{"spec_augment": false, "moe": "top_k", "moe_every": 1, "expert_mlp_ratio": 0.25, "pooling": "mean", "residual_init": "none", "momentum": 0.95, "nesterov": true, "adamw_lr_other_params": 0.0012, "adaptive_grad_clip": 0.02, "final_lr_fraction": 0.1}
Rows from block 8, named by matrix and row number. Rows with one number belong to one attention dimension. Each number is 128 + 32 x the weight over its row's rms, rounded and kept within 0 to 255. All counts start at 0. Numbers have three digits each. After the name is the row's rms in percent of the matrix's.
# q: attention query (model.blocks.8.attn.q.weight, 320x320), inputs 0-79
# k: attention key (model.blocks.8.attn.k.weight, 320x320), inputs 0-79
q.0 097:138202119160171115094137094141154173072148120179144118113149076115201151082068081151148108108170123120157133109096173159088130131114072124117139112159172073057149085152129131132141081132179118149100097153132055134134116115162073125135161180
q.1 104:121175128142179142182100172141093171142175122152108098129086054097086120092121138145182127167111176202118108101105087125094129124135147126125102164121139095141071136147105074130113062172163117113161137099128081084161136129156143119158183140
q.2 102:127119136196168113109092165126147164110127121121161147162119076161123182113152137115116103111142091158140121167121086056166154157201110114137106142123092152182139075135101127128155164150123151117105091121157083131141118074085121066126176130
q.3 094:087142138092102122122149099181166100087161170115055128166102098160116077106112142100103162099145112083092086129135129158159134190117108133143203114170120136107080155096081131166144127099120180112145128134117101141101168154157183143139094141
q.4 100:136098075166128166163124124152162074039175109127112168107121130099093163149143139138167152113149118107132131171146126133105095100157073181097183144112106161122156091126147161102152149159137087122174110086112073075114137143083119076110156125
q.5 093:115153113128195148112134117113110139128094099140126122069112105127139184105150164146157113117075151128099132157106117122125171130109172136131174135164114156147118111185123103076103108086167117144102139140140135093139115139137112117105128179
q.6 096:094154159143149149148134151086201095081087106136167115122173111093146173155192181087149140158109081190063128184164155157120103097086122150176143126104059113098148078123123127099103159195106105098112105093163106174111139113110054171130158125
q.7 095:155141147146084132127092145120150095109071161107127145197140110104134103153152150086123151168126126102139154191087099144119142182106121107147123075151133200141143134132139094056094160210070139107108150110157149124171153178101103182084127114
q.8 103:186166127114097172157091174157105075134138137157129120127089110094104134077053185077145162172085102130098119101140139194149095103123123120150108139127109157160119150149162116173072171112118147087162137218117117112109162110053072144124094202
q.9 101:120152180119166109095096171100160145110134082119132134082153139123122116173145103161118103138113160133121120094149142146092126183146137105080146150161056117099125115107119180129119077146157072134119055153174151182084095080100127173167066174
q.10 102:114176104106085107146079195138141164097135143131162123124127125135119122071099124203106107124112148198116144077161147131135163154120096153149086108124084059098101071081135088139133141101204155128173154126165151157138098192104185115101074137
q.11 104:137147140174128101130123139151175141162084136114119085125133079168133090133166149129136161110124115170129118140106123122088096116104129116214045132125128182097167118139241065102105098087128131110131202132169136118188107113115067170102088144
q.12 096:077079168082138094118173119110114107105151181133165129146167127139111094127115125156096176119116178173089155106173146206077124097140104115135151199136147115124100180151143101058097102081092115093101171170077147127145079095183127144203104138
q.13 103:128150097113125153097105115102146120134117160090134087076085076115112165056134127184112101142127095129158168100187089032105120125156144096151111101148119148185154113163108169111186127089127110156100101118047101082144048086154090146083093116
q.14 101:143119193074082079107120145170131174082138118166173117174117086143108116129104137125172109147125153182105162059102107148084118083114096088173167112184155124129151089110113123183065075079127144065152181085177147106169131150145122172102131108
q.15 091:124136148164162123120109134113138147129056113141126116115166040135182113163133083097176108138130049163101107141110134124168147064124150105184083102052048186111110102130130100130114099118131158136111177093097195120125190099108126135092176107
q.16 108:162117125109150113145147135113083136105074088105130167145159085107099110137098105126113142084123116166141130151066132124137125138096087142157174186143110127115173099113140136117072132114157080108114139127101179187077143109151152116129112127
q.17 104:134125082075164103107115157137157114186104136164164124134116065190074145126078140210131153060129173127115142124145112096065138141103118081092126235155131083128130165162028137120167086184101122070109110192111108153131152139110142128143132155
q.18 108:103089110126066097154135068041121138161071167170171206147181148099129141116168156188153134190143201129213138119138151180157141139129200110117074114080157131087120071192149108192135131128137106127126172119104174135129105155158079165136170145
q.19 089:112113156110149128118184134155128130093082097128092198087145131131173158138183123142173144135129150124130110095111159126114179150158130196073103124157100143154153142098175213113113151069111123203114119100118130141138153097155109116092139131
q.20 112:127147135132139121036113084152074128131166150200117087158104098194096152170131141097093141118106093125168088117170191132102084058080106095090158048154116146155164146160170116147078093142148096125158138107166126110123138137178085124099097120
q.21 097:079092181145132136134103066117100167156154139131123129106121152136094124096158178086102090134105133115138097067174069128102159124110090147124149114108116123099137207132120115119130145088136120156144149149175149171157150185188138127149132108
q.22 115:161102172089162102128154110128126181162119154109127191134151165174154143143106103181169121118159172129137134141110113086115101174083122115130134129147078119079089101157128066132141126135131197163092139117147123163130137117151151107133098164
q.23 095:147175090196126106124176066142155178100111110101114156138091069177154211102135118153182088127115133181161161149136159104114107125172171121161155107142163123161109108131122118078164156060139122091082132140096121102142157104134134122178167182
q.24 107:155144120136118161115150095071089166070152085095104148158203111098125119136140101142052104152140165176134083121098178135169181142158177090159104099156225158117166052138123163145129115181085149155134109096119099159087092113110100073084065110
q.25 098:150132094121118095182148139174234140079175059131140131109111145144077109158090194107125129069112110151137122104120098153117088141056087081137119149165111136143121110129122119167136143117093124109153107147118049076174103067137092151167195085
q.26 095:105115076168157112071129131078101109172097171111130160136131174115180093144091135141158110151125139089141121170153157120147123153201083148128132089098110106207147128113172140121091063158174117065103134125128121104139127202047104105153174154
q.27 101:105108084161145135089118143206163095125157109163149112165173174085084106109147067132136184099145149178082135123181116150116124127117201112121178073187173123120098175103152161128103114078147145119102117139150147116130126106175151149150144175
q.28 094:137053121134141080129127119125108098118129114121082123127106091137067100108181162132112099116139059134131120096191088123138179163134089108130158143099163123112123129156074137178197128120093114149131144149144082154172131146147128138121052052
q.29 104:089133147208108120128160138066106115157180137118051147139158043073147088122144150134154119121150123112114160195128108093110149094148118118105126175116146053111136136111077090098159118164134087142138150063131129118129127160128180123170170095
q.30 110:102156185169080093169149184161095105097109121129108120171131122127157120095143159107123157152101097134108153086143107111093079150165135131140115173067114093159121159127120121149134117123181149129142171089176093139146165128133139147066130109
q.31 100:137157146165121141084143123134104157106116090086123109073110121144128143138103120133091181133137108113071167081223154138105174123132119141149115094151156149159140146093115175118119097105149199092134099185093145115145136136109119186070094110
q.32 109:115105079151197132121117097149144118085137104176110094042098100129137160099149141127105130117146161179127148073089181158134133131143128153104119120135146150154153156145086092118144136118098110156087141144098117087082139169160123123123169128
q.33 116:092103131123074131109121108136124117070167112132127072158191147138113176134096123135162156107142094087116114050125196131149097197109140100181089141156130194094132110140150151137113121127100145166091069115168161100074135102110122151127121156
q.34 106:146137106160173143102121124059149178081130175167099130165120139181100117139124131085135140118085116100135102130142151112164139134176125093076172131086178121148171050092131131167114133137140070193133161107076165148135112093167047103127163080
q.35 107:161151077074176120130120114146118092106141163104137151140178127130148131141084169068167099128101108122180170103100202131164098155120135192185087121113115130145163165189115123144140114142106129122091191129136110123078181084201138086140090174
q.36 106:107166124167142176136111164125215104138121145172124115101108212143123108078148076132137119087123136158153159054081107166169140112134123137163147084163097154117161143130121126211119099131091140111134186121108135167097162149134131077125106132
q.37 090:191159128115092167135198086109154154143138078102153128104108126136122133088137168129161111160200127112149170115111103077131119129113137103160106090138121148182090153078100130123134083084139150100123128111083131138225123125120084120149079167
q.38 101:165158126083078082125185164157144141170204168113132135115064132102141091101144129132155066140130148150152166190180161176182143112105111165143160131112098105138138124201171129096121122130187136089092079156157109135063106155131149109111098141
q.39 105:064100100153116072110140167147134105161137099135120105148079180081146103203162119126159097140130095161108092138105114099098118097117147127148097079024166115076128102120133079066164138121205113108153127139101155111157208100097162144120152175
q.40 104:168130209132097129166167152148117076091135161168087178144158163182159142157190133086139134143179150155083089148140136150082057150132127135106098142104136145094099100170100114163136079140163106131110099143161156069113146079158089132144219142
q.41 110:158119134148174150127140083138114068160112106188101095152139128157138136139134126113078154098118117123150091077172201151151141107130158117095105083138125103164175119165173160136139128145120095137136148102173146173156103076112109114156065145
q.42 106:170140095139122177106084174159135136154089175078107111101170123114083105099144075145109138173113160133089108137132144132133154134130146155109133161046098096115121108094105123116152181105158070138149119129112094242139117129119133114099110103
q.43 107:081129140117150123123179052152088124180098105159109106121163073110132152159141077139134136143117119174152120174155113118157142122125157129099134146038120125082146120138042147127151123113164168188133149101147159142113115131103119122123080184
q.44 101:127117147106173143136129127128148103103142096144092159185146114132183136143120143163112163121169108160179120037101069089140129191188105103153114060106079106134125190120117082136129153072165167113084104148132127086110171112097156131118094155
q.45 100:066156128147157109097119097154165107167201120131120157116214114140109133113080151095101149128080097129116127114095157109158106131158125116085132105184118139067140044097092154178145134132131105167144165116086130137162124184084067127149045059
q.46 113:111072110137113182133151146164102136191084153194152172177122120094139165114117149130163137106117135140036155109124233155103075153147190154101078088108089116090143112077127120173101122114155159119137171087072136085171162122100161112092042137
q.47 112:129131131131069106189128130137086139147073132152148082102105120199166164123192109109117092134142119104126131144121113173129055132163097126164086143067106141225094070175093143118087092173149113139119141101168136102107122166130137195144060206
q.48 110:142108137171124156096090151136177145159096182109173140149155173147067094123121184169120142118125146126151166166088154072081142115136150169108172156053070151112125121116152116133134110170075066168184118117102133119175068111119113066119196030
q.49 106:081061142142145121121136167107103119129185126135129143114161149063168167152134127088133129152111165138065139205126127127151097202167193126079180146140121140118099173078083087190165072124082077177157124096145154183168133046205076115138144008
q.50 103:105076221117138117120247099138114107179126132119090128143066151083184130171073071128152095146179126121104057152132117114037127202159098159132176141098100149118144130146134112113188111138147152128185113083115129171168097137128169181099147133
q.51 098:115121112066148099143118120117138141144164072176167119171079146057171140129164147166196153099104148119096155146107121106102127103151129156132095119146121119125170119089107128171143119143094145055124185157114112136120169116165127135130098095
q.52 110:162147132109137157106178083092086058100139140161148081148153162066112160123117138131140199141070105117158111151114189059217182163144127132129190161125125168129172147130148128123173144169102102187186176175114115116179156115191105184136103037
q.53 100:136099110176164140083119094110140146154078114112114161131145111136127155137137170138142113112131127128127103143136124140143130173164092161100158099105111119081072099085124120063113111176091065177124136105110121116230127108143106126113159129
q.54 104:120132120103153125140133123086055093110160131122152132118105124087112126098117145065129144126142123183084168154099202181136109152103130139096126192046128102134194113111127153140148145191157105182136129090117138150091160116173054128120154136
q.55 102:194121124116096169124146115060129170169133119060106124108185145098139108108178185162141149170093132132109116179179126071207138109108123141114159143086145160103126106113108077122114155114142190105083127159080136114134137148129098106151148127
q.56 100:123120146169058132138127100097074160153082061114156123130078111185115138141165113146156120125142115125148142153143142118129153053083173119107137084165121149107092159150111171120132070150122144128148135100131108101180076058103127121162153111
q.57 104:122093150132148134093127108103138093136058124025086056120178100161105155092131114076194150184097122155126116121110116167147125113151108098115142107110110125212143086123114148134139115168094114115130170108127129178059134081195102118178137122
q.58 112:115169096109136163090145125117156136092060243120064102156146170185209145138102077082162141095148105130140096148084170147132145107101110080189100149169212163073111153079109133150085179092136158162110138142086162098083151130099136123106150170
q.59 094:165113129071164147142122177151116177113107141105143127098063127143142171120117137118111210085179139158109107097147113139140110126163089069164153117144104155149120132148101106126155142139152089146147141154142094088152197062106140165134136078
q.60 108:122144153161105136088069089140089116095103115125151193085102142083146126132075162131091160084157127162146104110135164162062116147099099157161136095135101122113176135103115202069118163099124175065143126117159120067124111132146108125119169168
q.61 097:114152193095163150150110110086183094136074124175145150114104163183138099123185098103076112117097105098124112183142136121136100131155143125122190176163124087176195112172178100091169133118165138090117095151134126150128169088209150137080182136
q.62 100:150080138092117125124056099143170113130143135115157144108116147126125176131130142106166118134104091138098139139079114137161096080102111117141099128079080166134154149202175066092072094167047151173127058118117098111102169184046111088212157152
q.63 116:140124117111160192115147158087167163129043124119166076124137135089198099055105134166129139111137106126158181171079174120133143177131114174151156165143114151180080160145153110103110087173120143155176086099141139165157160066127189149123119103
q.64 103:171139135149191162154164163130167148171110081165127102170112177093147107105141122139140105130165069183077161126099125172086171111109103158184106115171142183131158141107179130166135151084175148085167151101125127091099182119099139110151119092
q.65 104:173169115082120150174092156157102116097181130138093082068128136132103132154151152161158149080131168149096151067098117144189148166048134140192085107136112151120060096114134149114123131152117139149063177113146130064151118103128168114175129084
q.66 093:120131189074140100100143160167151171171179163106166109084120157132057172159082144107091175121117148193124143109048146118092116160130172113111100089131145105157121127119108093131174094122104078150085112131127044149137078076065170180111102078
q.67 095:211133152176137124171135139196121131195183136072140107164128124086128117103179096147177149100074123109149127129118207183121087165133148176121145126138153117093104095092157088124164163131183129143136210106122076119097134150129112103086122118
q.68 097:124114129121092189156081114121106141118139110131132199123127094118094133119124174103131158115109135098159132137152075138070073149066138185150152153144156116158182122136127060098134094122125106119134103154057158188094134060149110135092127133
q.69 079:099137091122138119137123091123207145105148100076156167154111124149112117170138088193122172131099163150137139161110147179170114066093165126121114109082105175131108094157097117144095128137166171135127071136098091077133116139133132103177128105
q.70 099:207177071111140113207129113104053137110162142100133099162174153109124125092129121087138121129109116079186159106183119119145146198145128119157142167176103103091121137124147128196145112134125096112212159124082135194128090112098092125147164113
q.71 102:151088128042134111090127144106152119173187090125172155153148120109174157139056075159069163141120104105160096157191101200123149172121175151132086122117147084139155192106094094082153115231158131110086129077109154112158122155141108088140060153
q.72 103:097170052141183125168122087141127089108099161121139136160160094136110096169138153128109073089187114152129162114134137114094145076141105150174094108099125120106101078160151068137173126153105155184140164179122167166139118144127074138148127095
q.73 093:094122127202167134145147139079180146119122209156129109151128124153134046248090158160118158082112092169157105171091154044107126183108087091146113093130143114220123082157105141166099145150059137113107107103178140117103205132083169112159126139
q.74 091:159138124151139094088132099114211119136136135080176107165174122164118189104064155133124136074123155134185100106081163202148153062129129120119109129126106093123160158128114093155144111111188143182089161135116078131129149141109159104135096159
q.75 087:091104157134122084090156109061143109115126121096173084098080131128132165154165106087098093102140138101166150174169169168116185148109091180108096087079072133073129141144159129176088103155071104139132114103119145093154087144171116183168156116
q.76 091:086154073115064120113104144167170097119115116091130121120181136086113113154092173159104133098149154126145155111137068131137069143118168052137116156147120115158123126141106160111154149151074134121097144080122145154126124115116163159151105159
q.77 103:151140087137113080122137166166171155086125089125084131161156184156123108110129120145094092129137124162147111128083032108146131112083144072122120132144109152146158130099157174111128188100110082113101073083195136100053122176148100136137158119
q.78 093:103145126128227085171148162095163143117145126120184083173103145119167135187115091099113089150106190174130169132118101077178101162105145108106195070131121128117193078087149059076198129113176116106163136083172071152138123114116076137128112080
q.79 092:114104103086092121062129053127171157092137144131124119155123143136151136146140107147152165153152141139149115098193105134152172164148075146095110132069106084141126085149136146109115129127102107140171092142108179163081125097142159149149071128
k.0 100:096186165117153150169139147122115131123122106148144103112129149140104084145111146107090141146199129165147130117206000121140113063131110133166080123102073170085118112081146138086138134132104200104096151104153158156147152147129138129099160144
k.1 110:093093152151152125154139099132131126178122129129146206139194118122136132157141132117178098070100185110163106125148158121093121134110144137141184150094102135082073082146098120094107125124135173172090135180113114143076101113151141202139131147
k.2 104:133116092146110109104110117154088154062172121154141110191138111138157113082127103169099101113160153197102165084159157109130120098114153105125138056127080138104183103149086162097179086171147090139132124168156228129131135143085062113183058131
k.3 097:152060146113102176143064120068057100236155163156081109157130164152107113140165188082178119060149132111148154137117176106113083092147161145121139112103144111112104180091114132159128113144134151142137131160108081132158110154125113108133076192
k.4 103:095118061115179050148113149183119139169186137116142097170141144164149162157116119113108129111125120125102145165122175121037137138148202123128139169188097043126132119098103101123118118097139139075196067146141080066107146121100156080137161184
k.5 086:084154097166102153153133162172127140088151134199131081084129124100129080222116099082104165130178139130105101162170148145106092136114085189142092120136166110153147139094059104102153154156126067118087154121139112081124153079131114115102123150
k.6 095:125144198234116102146125154141067099110179152115112101151146141160168173140152121182123109127136111159137077113173121111081143150138087133163145125157125147136134121048075142157123143147167144137188166144118154153135124080097162115142128135
k.7 092:134162151130152125158073137134115186097170158124165167136102108094138186137084110139149134200161117097067091164173180120091124185191108167150147108154099092166127097154110160196112078196186080152109156103124103123192170127160102106130102088
k.8 106:124106143178126173144158133182118105157088086125167121125135076117159174101162125091094124120067115139102113151133076134108080109135138075146165092139137166146132130093119128137137101144173119134176155145136103126118150126100110096111125039
k.9 094:145164188139128208096141153079168158080146125165094140099102170128092132093153188115134126117087160124106205132103123103074114129175107126087085123085127153161124005178133088128114128068214139171131171145114122176080113075126100112075192140
k.10 103:137138168069093171152085158118158107095172143134127164141189131169143083091153170137168108131169110118120167160184107169131145107147113131136097119132149107131144077130145082130121136134241118137094144140135116109170116133069061110107170117
k.11 104:169169127103076163125138108071151093110134114153107125106145136042149233145113116165129099141129114120168088161069161183101121093196114130128122065124093172182143163092173120164069144136125157160090051056149180139145115127159128155123108133
k.12 094:169104138176118140108093093180092106158108122123138109138146112119098173126118143108160116083102129086108137093069148127180096128174118096146126158115232110107107125100151110112237108123085114143175143162150146070108073144116141127129161142
k.13 110:115157115102139117098107115178118132110098112089132073087131157137115112074136153098170128090126176135110068101063070162111147136169096156088152174123117150147153147122140145156196163144130130091139089144166162168118109139097106157104144128
k.14 102:088122125165142166107145115124127113185058068106194197159137166105119129124132156103151143098158189061128161173079099193154091088116105102160077116099119151112090061135173164057098157198148107133128153129093168174158109044138057140110095106
k.15 091:168139130113101077161177136124115066156118144121149116172205147066126117115110102130121133153121156150183121148097178147103150069160151132112083119165122129116159128129120160131080112107124101182096098103105096073103126146168093129179128130
k.16 108:140198104166145137145113103119147043166048142061108112104141168150130153124133117152098058174126168123123109159202081145185134123178173124188128086095102116090131115130117099121130135081129110123110084131128112156150167150141111186080118123
k.17 110:084123148163132175115120163111156130064113077181134104123111109184080079101133178088182052102076158118118126144122149139135150103146092134171140155108141137099132102108148111077146069159113181167129160137119149124113074014093104140083156119
k.18 104:115133095187116103080133063127114188105154093113099129147109115116155166125101095139184190190166053095147126149097119182104118148119110134067100117125152135077104143179117096152121138131179171141115179093066154073118094152152145094092186103
k.19 090:084091083087132107159133166139141190126104149201132137143111136093100152112116076105188131176148100134116097180121123117088100136148164135137133134132131128152158127158155145139153166118156130157080112063148172077141152164160137081110127126
k.20 108:127149156161130136125103159170090108202144158100154084122145141111062117105140201130091134112130155107089143196103148134098122170119110074099106096146155136172109186142192162112149127157069152090149157129160100128099134132102111138151184162
k.21 091:163088102093138171099085130115169175133148073089130197148120119126080163090093135089145145155139137101142120097133135087163097133116095128067122096120124095145070157178131170156118115163135143152068079117160114134101123109151081150192176123
k.22 109:128139145126106134143112148092144194088145120116148112117106149091105125110150134082122125119078101160144109171133170107105181112148142144167080174094090108118150123132079134086130083107159145122101095129141174092111084136129116127124122096
k.23 091:109157038124110149087190154120093111108128171154076125131075140077131132148144138118085147120127122114211092171120157100147117094106127141114079058116175113103103106124132125112185140099163146152162107155080150130099124204137162141166114113
k.24 099:192126086115112117146145137180168167201174185107172118116085144099142127095154119108160103068121049117178143125128118098127113094060167120095156129121130093120071121157154067159095111129116118119136135102118090103118066176169143099150084166
k.25 101:090115138103131121144121162134114107122101090187144169159145142117108179135152080156160132106111087100133190116112131102112175119130233105153095106121099139142165112101145055079108112176132159159193140209165116158112093050134131092173079110
k.26 095:137168110166127109118159123163138105154121156121145078075125126069121133186114104128155175130152148128091088137178165148106135099099053115137182062141152129141138158125106149095141111113119093109138132095055062030110142182126153167101122159
k.27 099:149156113136118140163152060097129083130155129166132091124130158085141118236138096188099111172139118176127135150162109127072109174114079176120122113176119039117102163118091160128167146134143181134108161159164140167125135112125108145144117162
k.28 095:166106114174098142091116171108095099130127108095139141153098126172122105091093198095147082132184129162135170129165132159121098137113120186110139138134113096148133125186079166170126084154104196148130110142083093231136094165119103103193156099
k.29 099:134131152131174122150137149120150086103163187040115140175107125150161095098177171137145108135136173119092133118153150127166120120107172045124134179164121148104076109127114140116153097112086159085140163087144125120078151151147168162095153141
k.30 103:076172107179125131108163081130111139157097138150128108112163106086132091119145129163180193084156122192115110236114098123153111172088141119112177117164155145129104119163058143135107120076127115183136124160059154126123151122146173153094150154
k.31 095:150087126096134151125150155139145138144140143160136096120116116108145176100146125105139095159114144150085117108148160112158082108117067155084135129171110096175099129150116144127183151130118206142116108088145127179108109127172138086084150124
k.32 106:151149145151175118089072157135146115128081114102163123191166121126133116102092105187166156151086208101106094114085081108120166151117138152138174105079175120146136101118108143096127165163147160130102165112111171113088164114075076106127078148
k.33 114:160130164114089132146150165133162079141137130112072106129073150107124121092165156113117164111174146157110115112127157150162095141044124195167171147095144128182132138097074080118181134100118120165133119091104146138155127121177126150175114136
k.34 103:143087190118119101159128116126150146089129167108092075197143145125132091140144108157124076165178105144163133128167191111163106157159124155157140142118092109186104103190164155073117195103151154119075079118119104115138159132088153148096130099
k.35 101:180168118170090171100121136139123115136114083044154120110124074126101098199163125124113132071069129097147120145119107131105095128119145131136159103148124139143114134118097156175147167090141129142134087110102124107112140096108133156145084137
k.36 107:125175141179118106154120145145147118176104101123087084191148108152121114095168101144075106129086118126152090147136121084102059131104147136202110109091136169161120140121106159136168115154158135092113085148122157115109085111144156178103135143
k.37 090:093084099115177117137134105082072139129111197136137144201094115175102135116139088137118123159175117102142067137152109140131138140069128148140131165115153170096114120167161137141157117117131149099145153156151120091137094112112141131110177134
k.38 095:182144111089153120133077129125155154201077125113127172089146103143142134112150180104122134120167082137143112087091105149160075125219125086146122141107094147082129107089173163173152083168128087150164131131205194119110141124051162139126170126
k.39 094:129136179147143155131138194057155095118170118137183108116119191143137141119140149113203124153110092094114120098163134137132118063117159126164085095149134143131192123134113150145085142158075079149148170158134132146126090107182070126149112126
k.40 098:113121097121123058064128125100180137093143170099151127111157136120131131164133124132049060077160113112159140098132094097103168186085110142168086095109128145120115140107147110142128132094155124075116137095107155123168101166070127126151093052
k.41 106:087138122171144083080118081213102073089078115131147120111131096157141079171157146125162097100063162118111155142159094126122150139133143118167128131084102135061152125131106098112129144126153174124076070162132153121063178089099163114147144157
k.42 096:124139072099160129127108100139156126164096129154104106133136070129126136127110115093140120097123159136129185114095131170112176122109171130110154178161102085143176094157171093118088132148060092167112140115145199133205155162082091106109122111
k.43 105:132085097185128136127108182091139121130120143091156141115037137146106121105118113126121085144080140152106152130117106120107148067242107167104121143140081081137106129154175113170162173149126102186152116117114166182119160070104144138134108117
k.44 099:161125133144140130066098173153143150144169155164111107103100188146113088078110081124185133129121098102110103107157130162130097125165141122072100087089129169109106148127074097180131151092106115084111152155120108191141169146153102066128180144
k.45 095:128102141097147162152071167160106116111067084191144120080112122098115198069171118094123137157089123138128131181177145136077125140125137174100088140139110160102137116142122120088147161099098104097185149119093075091148146180116073137134162149
k.46 112:167132144107138072090128124116171090162060117142149150130232107165113118083181153148144140133122134061129160209159142162088145177126101138124158125107130128148138113089111125139127129052164152116112121146168098124153146162094115076151158136
k.47 111:145116089128162100135141178122135151124168109066115135092215092124141117080113186224092145179037160141127133078139098120153102112182128094137122098077152140172117146120143136126114108149066146096087117115185097142125078148165165096136064164
k.48 111:180140150044146070121116164162137176177145133170118142190161104141135116190157067117127173139098140109112114134133130097106172062168199122148153116162098093126104132125132158102076148142117120161137117107146119105175118136094119168095151104
k.49 104:148120137059136141111108114111150167148106129113110147115101109122095136167145107179167115171130108145147143155138151061131180128139094110092160096119175156100110166136121111158144172152154147089126170099087101159150133127077101114110156117
k.50 107:117127098086076078130147123133105120157107155071121149100111111191119143135100147065090129227161103105182114171106109137100142048149094084128150126114129144154126132141066136138168144148138124162158074096135157174071082140180152083139135156
k.51 096:082214141143140171101112166135118144125084124087171171150120156093031149051120119081097166064132154138144135148084058172136196173087102086143072132181158170137144106122120182140102148089129102123137155122083165134153109180116141110124111148
k.52 107:078154120131106139137159150175098177092105139101096101153098155068160188102131139090181118185154116196111164106098172105126104109172125108118163161111139085083087168126145162150110188119142144192120057117091178124131133141117088184053115152
k.53 096:189133175164131097134115136193131136098118103071175202096126111115160164126151106109111144190107148131172130145147138149142139084149149108152165135136098087107091133126113138131145170110140151187152073155164117111101150103088132142147048100
k.54 103:140187146112148084105127072116186169151077090074133100078160153100168169188113171158141102142131113113163116169085132132122168122120098097100211151143174154168162131093147106118122139124143140162077147124156145130146122136066189132078101231
k.55 101:167114114129153116182117129155150130158167139151083099104130099149122200135124093087136104160102100180114096113168146146084068162110089168116174137166113156098082119149139152128105132076131122106166148137122132109194099128048099151081132127
k.56 101:187141137160174135090179163134117109130139191136160145170158164124152133135142091088116111065112135149122154169087138089107161122142095124127145137161135118115151072165124114131150103134175108155122071137121092130145151087067169164155135103
k.57 102:120144133167112090181110161170145167101099159154127091100135098122114111102124039136079129110118133119157134107151108180118145117070133086138086094111129089066098150162134133112097134165123121102138146186146080107080124165058118144138089143
k.58 107:166196155164103121149114160119183094147141168165135128094138119131130081121154066115108122070126121073189171114132142127142137206090110145118155180131106093137127136100150141081110139178094132104158138128098083157147084178175116141151107127
k.59 093:120133110118118131101153122125120187152086098128153091152087117176098127131125086080077091168221141095170051124152159153167124140089065124077165111167131149129141143125080112194149080084169169094080129158117115118133101145124180142121107089
k.60 100:123125120086090151097135139063127109104124092108153123115157138160095156098082157122141128121130134093177099148058104109150194131109167154108067142142109180181126132139135176163114150112102126144129116095095164098143091071112169108103143120
k.61 092:173144130188095088142132136134119122125090152108096142099196152157186144168104213086127023122086114100141149101107117148142150225123135107139132190111174194150163119119142130165104121188093103145106102104079158110119119142043129155101174173
k.62 101:130145131130121126106083119110156155171186078129155163154164158160099169146144098135123135127119083139128163142200063127164112161092135116116141159113133162125144114084078109154159076167066149207130151127146081107146139119155139120095137116
k.63 114:128164126090146066197142087119137152178112180137135097162105125133168126118114086088178087178135147049176171179153134160185135132124155103041157183097121113076123168141140114173091148153090123121092052102127089127146099163140117141136104123
k.64 100:078145132106101126134152112111122141180171135106173086091081095082138137112112176112108137147086165124135109134077097057116111141115159090101086100070155149113117235131122090085169150107061149175095160126162167083136166103172157149164143120
k.65 102:125133109134117137100153083119080127099151155111165154146135116093198108164127133138164184108146141089161121092120148112106075159088155203128152088149126116148098119071103095085184169134184137135119143135060163130139146130064136119140097142
k.66 090:108147076127137055102155158104179092138110145177168088177144201095142087223129144154129199127105108129043142111170162088110110132115125130157120067090119153138141133132124117107173140080140089162124117102087067103156136096115136080123105137
k.67 100:112104127107165170100074169111137086086133139088113091114088133094151147158098154098151121077084141163150111091138136126122148110103103150064107122138085136115165128078118166104119137097107113151147095172151128150096102124130110083190139136
k.68 097:141153148140150152106152086174097162150142096128102139159092141140168106094094191041094110114114103101158160074133124106192148113092075109188106122134165104130139153145094131109083117220106173121117127180147163151084114113108103085175169182
k.69 079:130154130118166088135119146115118148131182145074151106174124098131177113122155192113167142155083178111121134126089124098107087178160149156094137139186055094157164131120108112121146146136135152111138112187154111171161155086108199034117128099
k.70 097:146114160235144141101091114165138076118078105139129143134066169114127131104160133108155091139146094159123128142159141107152118126157107126105130171161155076098147153146139142092105130143120168137112173134134127136090136119142143150146134135
k.71 099:082143134150129171093090166137169138100087118075179141205193087085123091130096160144064108088128159128089138125077112088179178154122189123114144129160174133208116130119098111097124111107157168120092159143189096157104162158096159076148138122
k.72 107:127084172111100180141126056145164096141123102101112133117171153129098158152097090112189146068093174156196203123077134136154113113144117152147140119144094193123132110128199138127109162114173088112114147120084142118096145111154124124104163162
k.73 099:100152202146076122124127086137133129150100191152140112099163081110069142104116168107061120141135149115115175164079156134172055138079102143145071088101144138094101185189098097175170094108117096127119128144151146098114116091126111169127148057
k.74 089:113125140091148209109098157115195122131140153062104119128135128065181156141139150170096145087155100095132165105173126127126127226175166216112137125095110132124176100130136123113137166107099155171162123084115104099139116120071107106136125142
k.75 090:172120138058066104150123170169090094070163059103165121140105138130100134165134106104097090076134124144082115139205089105114064073120111099125114142134126116158147134172164156097152176138122181114092133115103098165087134165124167099117123085
k.76 087:191092083164154189160170125176132139137115186098109048120141132156112127140111143180158158120216119073126119154077160131130113234135150204130149127202166149146110162132143118130090096185105140139120116101102055150112103113100170149127078109
k.77 098:138118070208087151094149088132128064116113166170164133107142149064090136117148093130131123151096093082146172149109108151153068183169134146062131090130093178085115141102165111123134140138185137133157119095101102122087162130097107174119080160
k.78 100:161125108149191155102098116097089112136110107139103198127167131161137182149139081081126163103097147156106110149109123086100149171195081144178130090096089093117131020156112157145084181058090097136167142156111133146171087117113119142085161149
k.79 092:164166176174103078101084184109122124181158115142152144152137085159119110182149087127153035127133121107145127131115122161166129098132101128108118072167074085164146134151140089144122144141225158165035109172147143128093152133123127147090087133